config.toml
model = "sound classifier"
hop_length = 160
padding_mode = "replicate"
Rows from block 2, named by matrix and row number. Rows with one number belong to one channel. Each number is 500 + 25 x the weight over its row's rms, rounded and kept within 0 to 999. All counts start at 0. Numbers have three digits each. After the name is the row's rms in percent of the matrix's.
# filt: filter width-3 conv, dilation 4 (model.blocks.2.filt.weight, 384x384x3), inputs 207-229, a 3 kernel for each
# gate: gate width-3 conv, dilation 4 (model.blocks.2.gate.weight, 384x384x3), inputs 207-229, a 3 kernel for each
filt.67 097:500500500500500520500500500500520534538500530568548500500500500512500500548500500500500500500489500557500450500500500457500435500500500500466500500500465500500536500512500500500500500500500416459500500500567
gate.67 100:500537500500500500500500500500500500460500500434500428548500500500500500500500500500500500500500500500513543500500500500500500500500500477500500429456500500537500443500500500500500532502578500500500564500500
filt.68 096:500500450500500500517500465500500500527500500500549500500500500447500422500500500500500500500500500500500467500441433500500541500500495461500500500500500500545530489461500500500500500500539500500498500500500
gate.68 103:500500505500540500500500500500500588514500500500540500474500500500517500500500547500500500500500500500500487500500500500536500500500500434500500500500500500500468500500500500500461500500500500500497500500487
filt.69 097:483500500500532547500462451500509521500500500561510500500526534500500539500500500500500500500500500500482479500561500500500453500500488521500500500500500431500500500489500500445500500500500574500558466500500
gate.69 098:500500500505561500549504597500500500500500471500500555517500451500500500473555500500500500500500500500500500500559532500468500462500500500500500525500500500500500500500500500500500500500500500480500559500500
filt.70 103:519500541500500480500397500497500500549500455500500500491500500614538546500500500500500500500500500500500500500500500461500500500481500500500500500469500500500464500500406468460481500500500450500432500500500
gate.70 097:500535500500500500582527500500456500500500500500553500500528500500500500469500500509500556453500500500500542500487559500536500500500500500500500500500522500500500500500500500500500500500500552500500500500537
filt.71 095:500500500500500500500500536523531500464500497500500524500462500500429425500500500587500545559553500500500500500410500485470424500500500500442533500500550500500500500422500500571500500457500500500543500500500
gate.71 094:500500505500500500481604486451500500500500500588584500500500500580500500500500500500500500500500500500500554493432500500396500500500500468500555500500461546500552500500500476500500500545500500500500493500524
filt.72 095:500500500500500500471500500500500556500500500464452500451500500486480500500500500500500500500500500500515500500500500500500500400500500455498500500500486500500500500500500500500500500519497507532569500500500
gate.72 098:500501500500500500500500500500500455500524500500500585465500500532500500500500500500536556500500500500500500500564585577500526491500500487500500500500500500500500500500500500500500556539500500500500449500477
filt.73 103:500500487500487500548500542500500500500556530500557500500500500500500500500500500500537500500500500500500527500500500475500500530500500500500500500500509407500500586500500468500500529530500500500500577546500
gate.73 103:500500500504515500463500445500500512500500500437500472500500500500500500500500500500500500500500500500500500486500500500500500500500500500500526500500500581500527500500560500500500400411500500500500519500500
filt.74 096:500560500500500500379500500542500536500500451500500500500500500489500500500500524500500599500500500479500500520542547500500434500500500500500500533500500500500500420500500552500500500563539500500500500500460
gate.74 100:500500500505500500500500500500500553500500500500540500500500500461484413500500500500500491500500500500491459500500500500518500479466500500500502500546500500500500500500500425500478528500572500529571500500500
filt.75 105:500500500497500500500500500500500500500500500500596500440554571397500500500506474500500451500500500500500500500588500500500500500500500458447500555500468500543500500500500527468500500500500493500500468500500
gate.75 101:500531559500551500528500514500500460500462500500446408465478478500465500522500538500500500500500500500500500500500500500500500500500500500500500451500556500500500500500500500455500500500500500500500500500500
filt.76 096:500500458500496500490500500462500500500484500461475461500500500500543552454500500516500500440500500555500500500500499427500500414461499500475491500500500500500500555500500500500500424456547500552500540500438
gate.76 096:500500500451500500461500500500500500500500500528523565500500516528500500500500421594535521500500500553500525500571604500519500500531500500500513500500551535500500500499500500500500500500500500500500491500500
filt.77 099:500500500500500486500500500500500463500499500500500500500500500493490500517500500500490487500500500500536500500524500577500500500429500500500508500559545500500500597475500500504500500500500500525500459500500
gate.77 099:500498480500500500443500500500500500500500500437500500435500500500500500500500500500500500435500500486500500500571500407500500544500558500500500476500500500556555500497500412423500581500564500500441500500500
filt.78 095:500500500450474500500500500541586518500500500456500500500493500524500500500500500457544500451500481500524500459500500500500500449500500516500500507500500500500500500500500500457500501500481500500500500500500
gate.78 105:500463500500500480467500508552500500484460500500558486500500543500462511561500519534512500584500500500500499500576514500500476500500500534581547525500474500553500538563500500500500500476500500500528500500560
filt.79 097:500500554500500500500500500500500532500500500500500473500500526500500494500468491500519500500500500500500500534500500500500527500500500475500479500500500500500500500500500500500500500500500500500467500500416
gate.79 097:500465456500500500492500577500500500500523549500416445500479507500500500500500500500500500500547513435500480465472500488500500492500500500500500500500500500500500500500500500500500502500500525585500516500500
filt.80 095:500500496492500500550500479500500500529500500500570592500461508460500483500500500525547500500500500500500442500500544500500500500486452500500469500500471500500500500541538500543500500500548500500500500519500
gate.80 091:500500500500500465500500446489500500500500500500500543500427500543500528500500500500500500500500443500527500500500500458500500500494500500500498500468500523500500562500500500500500514500500500551500500580488
filt.81 099:500500500500541500500485500500460500500500500500500500500500500473500480500500500521500500500535452500439500500500500500533500500500500484510500488500500510500500500500548500551500500500451500500500500500544
gate.81 100:500456457500500538500500500418471500500500537506436454573460500500500500500502500500500500500500428500500530500500500500500500481482468395500500500500500461500511517500535500500475500500500500500500500500541
filt.82 105:500500500500500500500500500500500500564500500464500500500468419500500500500500500468500489500461500559500500500500500433500500500493500500500553500500500500500500500500467500500500520460571500511500500500500
gate.82 107:593500500500500500500548500500500500500500538500500500500500500500437500500500500500500500500563500500509500500500500500500500500500500500498500500500555500500500500500547500500500500500538500459500500500478
filt.83 096:559500500500500500500500456500500500474468500500500509504500500500500500500500500500500500551500500500532500500500500465500500543509500451500500500500528500473534543500500500500500500500500444425500500532507
gate.83 105:500500555500494500500500546500500538500500500500500500500500500500500500474500500500500500500500500510517555500500500500444500500500557500538500500500500500500425500500484500408417500567544500447500500500525
filt.84 097:476500500500500500500500500500500500500529566500500562426500500500500500500500500500500500422445500500500469443500500549475569500534538500445455500500500500446454500500500580517500500500500500500459500500500
gate.84 102:520500473538452445500500500537500500500500500467473430500500500479500500544500500500500500500500500505499500500500500534546500500500500500500500500500500500546500545500552568500500500500500518500477500500500
filt.85 103:500500500460486552500500500500523500500540544490568481474500452500502500500500500500500500500397448476500500500500524515500500500500500518500495500500500500500483500500500500500500500500500500500500507500509
gate.85 102:500500537581500549500500479500500500400500500500507550425500464500500500528565500452445500500500500500573500500500500483500559498500532500500500500493500500500500500500500469500500500500500500500500500560500
filt.86 096:500529500500500500486500500500500500500500544500512493500500500500468500500518529500500442500499500455467480500458500500500500500500410500500500500500500458464453500500500500476524500500500500500500511500500
gate.86 102:500500498500500500461453500500500500521477500500500500500500457500478500500500540435500500500500532500500503471500500500500529539500500485479488452500532500513500500500596500500500500500500500500500500500500
filt.87 100:540500498480500543500500500500556564444500452500450452500500532500456449500500500500500453500543500500500528543581500500500500562500552500500467501500500489587456500500500461500500607500500433500569553479500
gate.87 100:574500500500500500538500500500445482500500500500500500500453500500500500531500569511524500500500500557500500500539500500531537500454500462500575500483441500500545500500500500500465500558500474480500500500500
filt.88 104:500561500521500539500530500500521568500500500500500602428500500500472500500500579500500500467500500500531500500507500500500500500500500540585534500500500500446500500475387500498527500500500500500500500500500
gate.88 097:500473500500487500500479500500440461495500500500500500500500500500466500462500500500500500545500500500500500500500500542500472500500500500500500500516574557482500500500436511583500531500500500542519500491500
filt.89 096:472492507500500500500500562500525500500500500500441445476500500500500500490500523609478500528500485500500500500464521500500500426430480545500529500500440500500500500500500500500500500500500500515500500500500
gate.89 101:500567526514505552542500500500512522500440500500488500500500500500500500500527500421500500500452515500500500510500500503500500500500500538500500500500500500500500460462460590500420500518500489491500500543500
filt.90 105:467540500500500519500500500500500500500500500547500500500445500500500430500534534520483500474566500500500500487500500543506500500476494500500500500500500500426500500478500500500500500521461500500500500500500
gate.90 106:500500457500500500500500500500500500534573500468500500500500500500564500500500500465447500500500500500500500500500460476500478542500500563500530556500462497530500500500500500470500494500500530506463500512500
filt.91 106:500454500541500500500500500475500500500500500474500438500500500421464500500500500500500500500500500500500500500500500531500500550528565500500500500500500500500556541554500500500521471500500500501500500573500
gate.91 106:500528529500500500546500468500500534500500500500500500500500500467494464452500490500545500500500500500415500500500500500500499556564500520500500553500500500500450472500500500535500500500500450482500541500500
filt.92 104:500528500500500487540500500533500538500500500500500500500511500500479500500500508500500500500500527500527555500500500500500500500466500534500500500549500500500500500500500500545500483500500500528512485500497
gate.92 093:500500518500500500500500500500500470500457500552500500500500500500465468500500500500440500554500500500500500500500500500500424500418500500500500500470500500517451500564532500500473500500500499445500500500500
filt.93 104:500500500500547562500500500500500500500500500500535500471500500500500500500500500500500500500500500574500524500550545500500537500500500500500500500467500467500468580500412500500500500450500505528500500545500
gate.93 097:500500500519453500497500500500500539500500500500500500500500518500541546500500539504500500501510503500451500572500500521500500518500500500529500485523500500500500532482500442500502540528546500500500571500500
filt.94 102:500500500500500500500500500422404500500500500545500500500500500500500500500474500581500500500500554500498500500500500500500471500500500500460500500500500557500500536500500500500500418500524473500500556500554
gate.94 104:500500509500458500500500500500513500488500500500508489500500514500500500500500500500448575434500500500541550500500468500541500500500500500500450500500500500477500535500500500500571500478552443500433529509500
filt.95 092:500500470500535500500500500480500500570544561467491500500500500500500425491500500500447500500488493500500500421500500570446500500500500500500500500500500500530500500500500459425500556500500507541530417435500
gate.95 099:542437500500500500503500500500500500534500500561500500500500500500500508500500500552500448500500500500500500500500466500500500500500500500500500500500500500503500541543500500500454500500500500500500500500500
filt.96 102:500500500561515568552500500563500500500500500500500500500561455500472500500500500548500490500500500465500444500500500500500500500500500447500500500500545500500500469476514500437500500540500500481500500472500
gate.96 102:500500500500500542411500500500500500428500500500500447500500493504500445536500500467500500436500500500500500516500500500500500500500500500500500500500540508500500496500500500500500500500500554472500500524500
filt.97 096:500524500500500500554512526500500470500500428500500500500500500497500500500521477500528578500500599500480500500500500500535500500500500546500500500478429523552538510506500500461500461500460500500500558500500
gate.97 100:448500489500500500500500500569518500560531500483500500500500500500500500500500500500500500500500500500500500500569500500500461500441500500500500500500500484514500500500494542542535500465500554500500500500500
filt.98 096:447500500500500573500500500500417500478500500477500500500500500500500500541500500500520449500475500500500500476500500440469500500500500500559500500500500466500469418500500500500500500500500500500500500500500
gate.98 102:500500518520500531500500485500500511500500500500500500500558524526500500500500500570474500500500520500500500500500500500500500513500500538500500500500500500500500500500428454500500504582619500537500500500500
filt.99 098:444488500500500500489500500500500500523500500517500500500528461500500500500500517500500500500500500454500500500500500500500500500583500500500500547500536500500506527500500570500500500500500500488500500500500
gate.99 100:500433528500468427500500500496500500500465446500500524500500500500500524542500500500546500500451500500500500500500500500500540493500500500509494500500500500500547535500500500500500486500500500500490557517500
filt.100 099:500500500500500500492504500500500500500500517500570534500500500500500491552500520500500500500500500500500500500500500553538482500452500455500500464500500500500500500500543470517500450500500568580557507500500
gate.100 098:500527455500500500500500500500510475426443421500500524454500500500500500533500560500500500500500412451500453500500500500500528561500500500500500483500500555500500500500476500500445500500528500500500518500500
filt.101 103:500451500500500500510500522500500497500500500403500500500500500500468460482500500503500472500458485500500530500500500500500470550500500500500500500500500500500482500500500500500500483500500500589500516524514
gate.101 095:500500500500379500500525500471500500549500535500517505500489470500500459528522500500500500500500500451500470500500500500500459500500478500500512500532500500456500500500500500500500434500532500537500528500500
filt.102 096:500500500500500421500500583500500534500500500500500500500500500500500500500500500500500500489500500500500500519500456500500489526500500508500550500500500554500544500500500500494500500500500500500500500500458
gate.102 103:500500540514500500500470500500527512500463500500547500453500442438500500525500500500500500500452464500500500446500470507500500500500500500500500500544500500524513500500500500500459499500500565531500500545500
filt.103 101:500500500500500500500500572500500500500500500500469500453500500500492500567500500562500500424500423500500530500500500500500500500535500500500536500545500500500500500500500523500496500500454500500500508500500
gate.103 103:500500500559500500500437500500500500500500500500500500500500500500502500465500461500447500500500482528518534500500500500500500500500500469500565448500511484435500504500543448447441500500452500500525500500500
filt.104 102:500544500500500496500500500546500544500500462500500500500528500500500500500500500500500530500500500454500500457500500500500500500500500461453500500500500500539560500500500512500500500500466500500477500500500
gate.104 100:546500500491500500425500453500500500500500500498500500500500498488500500500500500539570500500500500500500500500538538552500500500500500500500500500588556500416500500500520500544465500467500417500460500520500
filt.105 100:500500500500500500500500500500569500500500487500500500500501525500500500500500551500512500500500500500500500498500500587500500500500500500500519500500502500500527528500564500500500500500500374441500460500500
gate.105 104:500500457500533500500500500500500500500500500500500500519501553471430500500500500500500500612500473500468500544470500500500537500561500500500469500441425500500500500500495442487500500500602466500500500500500
filt.106 101:527517441500500500456500500500500500500500490500562500491500445500500500500500500500520500544535538474454500481500450500500500500500471500472500500500500500500500500433444500500513500553500500499500544500500
gate.106 101:500500437500500500563517500500500500500500500500555500500465470500541500500500500500502526500500448525500454479444541500500500500500500500586479500483500500594549520500500500486500500500500500500570470500500
filt.107 102:500449525500500500518500500500500500467500500489500500500500500433500500500465500532500500500500458500500453500457500500500500475500500500500500500500500500500500500500500500500500500500500500500540490500500
gate.107 104:500500500500521528410500500540500500500430500500500500500500500500517581500500500500500453500489500500420510500535500500404500500500500500504487445500500500455500500500500456500456512460461431500500500500500
filt.108 094:500500500566553500500500462500500500500500500500500500500551500500500500465500580500500500542500568454500500551530500500500500567500500570500500500500500500500500500500500500550500500500500500511500500500500
gate.108 104:558500500500463492500484448500500500500500500500500500500500500500500500500500500470500500500500543500500500500500500500500389500477500500500500500500500529488500500500457500500500500524575500500500500501532
filt.109 095:500500500510500590431500464500500442500500585483481500553535577500554500500500500512500500582500500500500500500500542500422500500500500509479442500500500506500500500562539500500500500500524500500500538500500
gate.109 101:500500500500444479474500500479520500500500500607500500500500567500547516517500517500500500500425456497492486439493466500500500500500482469500500500500500500500500500500500500500500474500563500440500500502546
filt.110 097:448500500500573500500500500471543546500500500500500500500500500559502447482500500500500507500500500500500500500526500500500461500519500498500500500500500500449444500500500500500500500500500500500500500500499
gate.110 104:522500500500500500537466408500500444500483469500558500500500500500500415500429500528497500500500428500500500500500500500447466491421500500536606548545500500507500518500519527543500500500414500499500434500500
filt.111 098:500500504500549543500500522500470500445500562500562500480500500500500500500500500530500500500500500500450500500500500500438500500500500500500515500500500500500500500500500500460500500500500500500495463500500
gate.111 102:500449504500500500500542500500435500472500458500500500466500500480500500500479500500500500525500500500500500500500500571500500500500500500500500500490500500514500553500432500500524500500500500502500500500474
filt.112 103:500466492500500458466500500540500500500500500500500500500500500500500500500500500500506481500500500500521500500500500500500500500500500500500472485500500500500500500500500450453500500500445500544511500500500
gate.112 097:500549552500500500500500500532500500562520500500500500500451500526551500500488500500500500436439500500500500500500500500500500500500500488500554500500500488479545500468477500500500509437500500500500500500500
filt.113 099:500500500500571579500494500500500500500500500500500500500531469500516500468500592473490500500536586500444500500500500500513500537500515500500473497479500500553582535500500500500477500492487500500500500500443
gate.113 098:500500500500500549500465500500500500500500500500500500473461409500458472553601500500500500500525519500500513500500513500500518500500500488500500500485430500500500450500500492500500500532500500557564442476500
filt.114 100:500500500536500421500500500500500500500500451500514583500500500500534500586500549500500500500500500500471500500500500500500500500500500500500507501500500500500474500500500500429490500460500500500500496547500
gate.114 108:500463462500461500559573573538500500500500500500546500500500466500500545500500500500479500500500500500541552536500500468567500474500500500500500500500500462423447500467500500500563500432500500500450500500500
filt.115 102:500500500500500500500500523472500500460467471500500539500500500500500500500500500500500562535500467455508551500500500596500500500500500500500500500500500525553509500500419500500500500500500500500500500500556
gate.115 091:500500492500500500495500500485500485500466500500500500500500574500500500500500500500500500456500500504500500500465550500500500500500556500500500500500500500500500500500500500500500500500439431536500500500500
filt.116 101:500509500500432500500500500500500500500500500500500500400500500500500500500500554565500500582542500454500500500447500500500500542500500500500500500500500437500500500500502500500500500500500500500573480457500
gate.116 096:500562562500500500540500500543509500529500500500500500577500500500423500506500454500500500500500500510557556566500500500500500500566500449494430500500500528500500547500467473500500527526501500450543500500500
filt.117 103:484500500500500487500500500552500506500492500500500500500536500500500500500551509500487500483500500485500500500500500467500456500500518500500555500500500500500500524500547500500500500500563500500495500500520
gate.117 105:500500543512500500558500500509500500500500500500608500500500500500500533500521500500466500478500500500500500500500500500500500537500500500500500500500561463481500442500445410500500579540500500500488500500500
filt.118 097:500444500500500489500500500490500469500500500500500500500500500500452500523500500500542500500500500529500500509500500500442500500430500544456500500449500500426500536509500500467500500500500552500500500500500
gate.118 096:500500388500500500500500500500500500500523551559500500430500538500500519500500456500500500500500500500500433500500500500500464500492500500500499500516500500500432517446500500534585506500500524500500500500500
filt.119 105:551500500560500500500500527500500500500500500500500469500500500500500478500529549500546531500500500500500514500500500500433461419500500500521500500500471500500500448500446449460446500500500500548500500556497
gate.119 097:500502425403377469500524500500500456500513500500500500500500500500500500446500500509500500500472581498500470500500441500483500500500452500500470500500500500500542500500500500464500500500500500500459500500500
filt.120 104:500500500500500500500472500500500447500445438512539500500536528500500524500550500500490457500564500500500500500500500500500544500500541500500500500500507500465500500500500500500500500500562500500500534550502
gate.120 098:500500500500500534500477500500555500530559500500500585500532500500535459442500563500430537483500501500500500477453500500500500500500538500500500500500474540521410530516500498500500500500568500500500500500550
filt.121 101:494500500500500500500524500500500500500500464449500525500500500500533500500500500465500500494518500500422500500500500500443500500522500500500500581500500500500500500500529524549500504500500500500466531527500
gate.121 099:500500500500500523500500500500500488500500500500449427500500593500500428495472500580500536520500500500500500500500523468472448500500500500500500500500500553500430500500407500500500534500542500500500534578555
filt.122 096:500500500500541529500500500500500500541500580508500500543519500500500500500500476447500500500500500500500500551560500500500500500461500500500500500500546500467556500486500500500590469500500500500500500500572
gate.122 102:500500500500517467500500500500500500495500500500544521500527500587500536500500555532500500500522500500500500500500500448500492500500500500500500500500500447500438500500427500513500500500481545500495500434500
filt.123 098:500536500468500564549500500500500500500455500500554500500500500500500446561543500538500500500500500500500500500500500500444500500543500500500483500454500500500500500500500500500488500503500473500500500525500
gate.123 097:533500500500500500500500500500500515549545500486428442500500500500500454500515500500500500500500478500500500454500471500500500500464445500500465500500500500525574500500500500500500500500500500588500500500563
filt.124 103:500532500500500450500500500500524500460500500551500500485495500500500500500500500537477500500500578500500500500500500500500468500500500500500500500510500500465500500500556500500441500515500500500500491589500
gate.124 102:500500500500500500500441500500479500500500497500459428575500500500473500500500528500500547500500500500500517500500500500500500500500500500461500520541549500523525461478500514548500500500500500500500500506528
filt.125 099:500500500500500500500457500500500500433500500500500500539500500500500500500458500467491500500436475500500500500500500500522500476500500412478500500500500509500500391500500500500500415500500500572500500500500
gate.125 096:416500468500500500500500500500500500500500500488500500500500500500500500500500500500500500526500403444504500498500500463500500530500541500500500500528500481500500501500500500500500500455500529500500500500486
filt.126 104:500500520500500500500500500502500500500455538500500448459516500500544551500500500533500500500500500500500443529500500476472511497500500500500500500454500444503574500503549500586500500500500484500500500500558
gate.126 099:500500500500500500500500500500500500534500527500500500500500531500500482500500500500500500476500500556500500549500558500500500411500500522500500500500555500500500500500500500500465491530500528550500500432500
filt.127 099:500500514555500500500500500500500500500594547500500407500449500558500500500500500469500500500500535500500500500500443500500500500550563500474500500500432500500500500557500572527500500458524500561500500455504
gate.127 101:500500500500534463539500500500415500459482464500500544420478500472460500500500471500500516459500500500486500500546500500500500500500500500500500500571500500500500522500500500568515534500500500500500500475444
filt.128 094:500500500500500500542500500603500500500500500541500546500500460500500500538500500539500500500500500500500500500433500500392500491500500500500500500500500500500500500574500505490485470500500500461500564597500
gate.128 101:500500500514500500500535500460500500461500500576500500500500500461453435500500432500500543500500531526561524500491460500529500500481500500516500500500500500500500500500500500447500438439500500531500500500500
filt.129 102:500565500500500500500500500500431500500500500500496500500500500500500500500500500500437500500442500500500481500500500510500531500500456500453450500500500544493500473500500500500500500500500500545500500519500
gate.129 106:500543500469500500478478500564536500500445445580455500500500500500467434500500500500500500537500563500500500500554500500500500500500500500561500538475500513500500507539500500500500500500459502500530490500500
filt.130 094:500500500500500526396500500500500500501544547500500500500500500500471500500500500482500500500500500500500500500461500500500573500500500500518500500500500515500500500500500500500500500500500500500545500476500
gate.130 101:500500500519500500500500534500500500461500500500500459500447500500500500477484538500465500461500500500500500500457500500582500583500500542500500563500557521500500500500500542500500474509500500500500500535500
filt.131 096:500508500500500500379500488500588500500500500480482434500500500500500500500500417500408500500500500500456455500475474500500500500500500500472500500500500531500500532533500500500500500501500500500500500583500
gate.131 101:535536500467500500500500500500500500500500500500500500500500500500515465500500527500500500453500490500500500500500525500477444500534500500471500500500500500500500500500499500482500467500500500500500500500440
filt.132 097:413500516484541500500500500500478462500500488500500500500433484500500500539500500500500500500500500500500500500500581500500522500500481569500500524500500482500582539552535500500500452446445500500500500500537
gate.132 102:500500500500500500475500573500500500555568577500500568500471500500498500500479468454500556500500575500500500500539500469447475500500500454500500468500500460533500419500500500500452459500500554500500500500571
filt.133 096:500500500500500500500500500500500500500500500403500500533543500500500500500500496500500500500550500500523589500434500500500519500559500500528550500500500516500500500500500500459500512448500532500500518500500
gate.133 096:507500500559579534500500500485500500517483500500500500500500500500500500500500497460500500439450487500469413500500522500500500500500500500500500567500500500500500498500500500458500500506500500500562500500500
filt.134 095:482500500500500451500500500492473500454500500500500500500500500453488466536500541500445500500543511500500500545500500500575500500454500500463500500500500500500549500500500500537500480500500535479485500499537
gate.134 097:500471482500459500528573511582500512500500500592500500500500546500467459500500500500500500500500500500437500500500528500500500524500500574500500500500529477500500500500478500500500500500500522500500500500531
filt.135 100:500585516566500500500500500500500500500500500500587531500500500500500430500500500500500429500500456545500500477500500500500500500500500500500500500416462500500500500479436500500500500500500500500500500491500
gate.135 097:550500500500500550500529500552543500500500500500500500500523500500500500500500500500500500500500500500500463500500453500500470500539549500500500500514500500500412500458500454524500536500500529532500500500468
filt.136 100:500500553500500500500549570500549503504500500480500500500500500500534500500500500556526500500546460500500500460446526500442573468500431462465500500526571500500500500500500500416528500500500500490500506500500
gate.136 098:500500500500500500500500443500500428500500500517581500500500500508499500500491500421470500500477500500500500518500500500500500371452500500500500500575500500500513456500500500500548500500492500497500429500500
filt.137 106:500554540478500500451500527578500500500500587532560500500500500527500500450500500434500500462500500500500500500556556476500500500500500500476500500500532500500482500500500550473500500500500500500500567500597
gate.137 102:500500522500455507523545500564500500500574553500500500500484470500500500472500500452427459542500537500531520500500500500500545500500500500500500500500500421500467500500500500500500500500500500467500500500500
filt.138 100:500500500557500500577500500500500500530500500500500500500467500500500463500500500504459462539500500500500500500500500500500567500500500454500500500458500500500500443500500502500465468500500500500500500500500
gate.138 095:554571500500500522457500454500500500500500500595500500500500500455500500500550500500500500500500544444469500543500500500500500530500500415477533500500500500500500500527568500500500500500500500500554500500430
filt.139 100:500500500564500500503500575500500450500500500500500500500500500500500500500500500463500522500546559529500500500496491500558500500565552500500522500531500500500500500500500500500500500500500500479459500500500
gate.139 101:500500522500500433500500500500500500500469500500500538500500500500500513500508500500518500500500529500559481500500520500500500500500500500500500500500500500500500447500475500522500500512500464500500500495566
filt.140 100:511527477500500534500500500500500500500500500500500500500500551500500500532522500500512500500475500500500500500500533500500500500500500500500500500527500500516467544500546500532433500500511500480500500500500
gate.140 100:480500444500500461531500500500551500500500500528493500500500500500500500500500500534527500500483500505500450470450500379500500500500500500500500500500500406500500500500381488500500500500530500500509470500485
filt.141 102:500500500500461454537500462500500490500500575500471500500500500533500500500500500500476500500500500505500498500500527500500517500493496500537500558500500500565500500500427547500533500428476528562550500500500
gate.141 100:500500500500500500500430500500487565461434471500500500500452500500446500458500551500500500484500500520500500500500500500542500418449547500500500500500500500500500509500433500500500500548500500500500526500560
filt.142 095:500500500500603544500500500468519532494508500495497487500549500500463500524554500500566500500566513500466500500529488500500500500500500445499500500495499500500461500500500500500498500500500477465500500466500
gate.142 099:525500520472413444500500537500500500482500385500500500588500500454500500500500479492500500500500500500500500500500466500554500500500500500500535500500500500485500500500500532500500500500583500500500500500500
filt.143 097:522570500500500500424500500500500500484500500500500500500505563477500500500500527436500500500500500500500500482500500500500516500500500500500500500500549500500467500500530500461500453459553500500487500569500
gate.143 095:500500478500500500500557574453500450500500500500464500500500500500500500489500601506500500500551579479477451500500500500500500500500500472500500481500426500500500465500500500500563544500453500500500500500535
filt.144 104:500569500500544500500500500520500500500511471470500500565548473500488445500500500460438500500536502440507500500541500500442500500500500458500500526500500500500500524500416528500464500500500500527543500438500
gate.144 103:500500500429454441500500549463500500500500494558501500492500500466500500500500500567543533500460396500500500569500500500500500500500500545500468500502523500500500500464423500520500500455487500500500500500500
filt.145 093:500500500500500434500500500500500515441500417470500500532500500534500500452500439500447500500500500500500500500500513476500500500500500500444500500500500500468500545500500500500500500527500500562500500500465
gate.145 097:485500500500446500500500500500500443500500500500500500500500500500500537572513561500500500578497500500552500500525500500500500500500588500500438454500550500537460500598500500500448500500500500500500500500500
filt.146 096:500565538500569500500500470500500500500500500500518528500540561500500500500527516545500500500500500484441500500500500500589567500500457500500486500500500472500500500500500500479453500467500500500561491500500
gate.146 103:500500500500500500500500500500500500526500500500476500500500500500418435500448500500500500433500543461444500500500500500500500500500500479500482500500532500500525500500433500500500500523499500500452500538506
filt.147 100:500500500547500523500500500500500447439500500535500500500500457500466500457500500505500500500489500496500500500500461553500500500569500500500481500500500500500500500500500500528500500500500500500500500500500
gate.147 099:500500500500500459541500462530500500500500500472500500500500500514500473574500500500500500500530500500477500495500500500566500545500500572500577457500500500500587472500535545500500500500560500500500500479500
filt.148 099:500500500500500500500500500500500437501500500550500500500500555500500500500500500500500500456500500500450449500500500500500500500500500500500500500500553495500500500500451500500500554500461500500454563529500
gate.148 100:455466500500500500500500529443500500500500551500500500500500500500500549500500500500500500500432500500500500546500500484500500500500550500500500500500478500500462500500522480500500500500500500500576500500528
filt.149 100:513500500500500500500464500500500500500500500500500468500477491547500569500500500545500500561500500500468500500500550500500500499578495500500500455464500500500500500455500500448531500500519518481500426500500
gate.149 103:406500500551500500439500479500500500500535500503500500500500500491583500438500500500500500528500500500500500500500500500449500538500500500500500500500530500459538500500500500500500500500441500500529500500500
filt.150 104:500500481500509500500459500500500500560500500591558500500500525500500500421500458429500500500500500500560500500500500510498500500500500470519500500500500500500551500500500481500500500500500500478527584500500
gate.150 102:570536500500500500500500500500500537500500500500500500500500500500500500500500541500500500461500478490500465539500500500500500500500500502500500500500500500545500500500500586526500434508500568500500500500478
filt.151 105:500460500547500500500500534500500500500495500500500500500500500490500589500500500500513500500500500500500500500492500500500476447500527530499500500500500476500500460530500500500500500500500500500534411527500
gate.151 106:483547500500541500500500500500500500519491500500547500500499500500500500500500500500508500500438500500500500500500500531500500500500539477449500500500500500500500500500500579500500500500500500500500479500500
filt.152 098:500500500500554588500500500500500500500500500408418500551500500500500500500500449505500500445489496500478500500500500500500500500500500500500440504500500510500500463523500500500480500500453500484500477464421
gate.152 103:500500527500500500461500496500500502500500500585500500500500500500530500479451500500457555634499557554500500500500539526500500500500500500500500500500500467500500500463500500500500500500500500500505500500500
filt.153 104:500500500447500564481439483500500500500574500500500500500481450536528500502500500500500417573500500503459500500500556500465500500500500448500500511530500500500530500500500464500500445500500440493524535500500
gate.153 095:500467446500500500500500500500500500555500500447447500533500500500500500526500500500500564510500535546500500499500500500500500500500500500500500500500529500500500500500500465500500500500500500530500552500523
filt.154 098:500500482509500500500493500446465500500516500528500500514555500387426500458500500493500500578456500500500500500500500497463500500597500500500500500500439500491515500500402500500500500500500460470500500564500
gate.154 099:500440500472500500500500486500500500500625500474500491500500430500551500500545500500500500562500500500568500544500513528500540500497500478500496500500500554500561500506500537500539500500500417500500500500500
filt.155 097:500500449500498500500500500517500500500500513500500512500500451500500500500483458500500500531500500500500500591500500500500500500500500549500500500500500500500500500558500543532500500542500469470486500546500
gate.155 093:524434492500433478500500500500529500500500426500515500500469500500500526500500500500500500603500570500500500500531500500500487504500546500500500500502500500500500500484500487500500500521510500562500500479500
filt.156 091:500551500500467456576500500500500500500418500500500500500501571500500500500500447500500500500500500462500500500500437500500463500456466500500500500516500500500500500505464500500463500500500563500500500474500
gate.156 096:500500500500492500438500500564500500500500500427500500459500500455418500500513500500500457500494500562511500500584546500457500500500500500500525529510500500541549500500500500500500500500500500500547500500497
filt.157 099:553474500500453464442500500500500441596500500500500500573500500500554536500500500500500500579500500500501500500500446500473556500500500471443450500477500531463500436500500500449455500500500500500530519500500
gate.157 096:500500500500524548500532500500538485500473463411500551500500554500463500500500454500500500500500500500464500500549519500500500500500500500500500500500500494500500500516500500500500500495450500500500500500500
filt.158 103:468500500500500500518500500500537525500500457500500500561500500500500500500500500500500500549500500526500500554500500436500500500500500486500500500500500500500500500500560500500500546500500500500500500471453
gate.158 097:500500489500500500500500500546500500500500509528500500500500500500500500519523586500500479537500500500500500500500500500500500568543528500500549447500493500500435512500500500500466500500500500500500500500500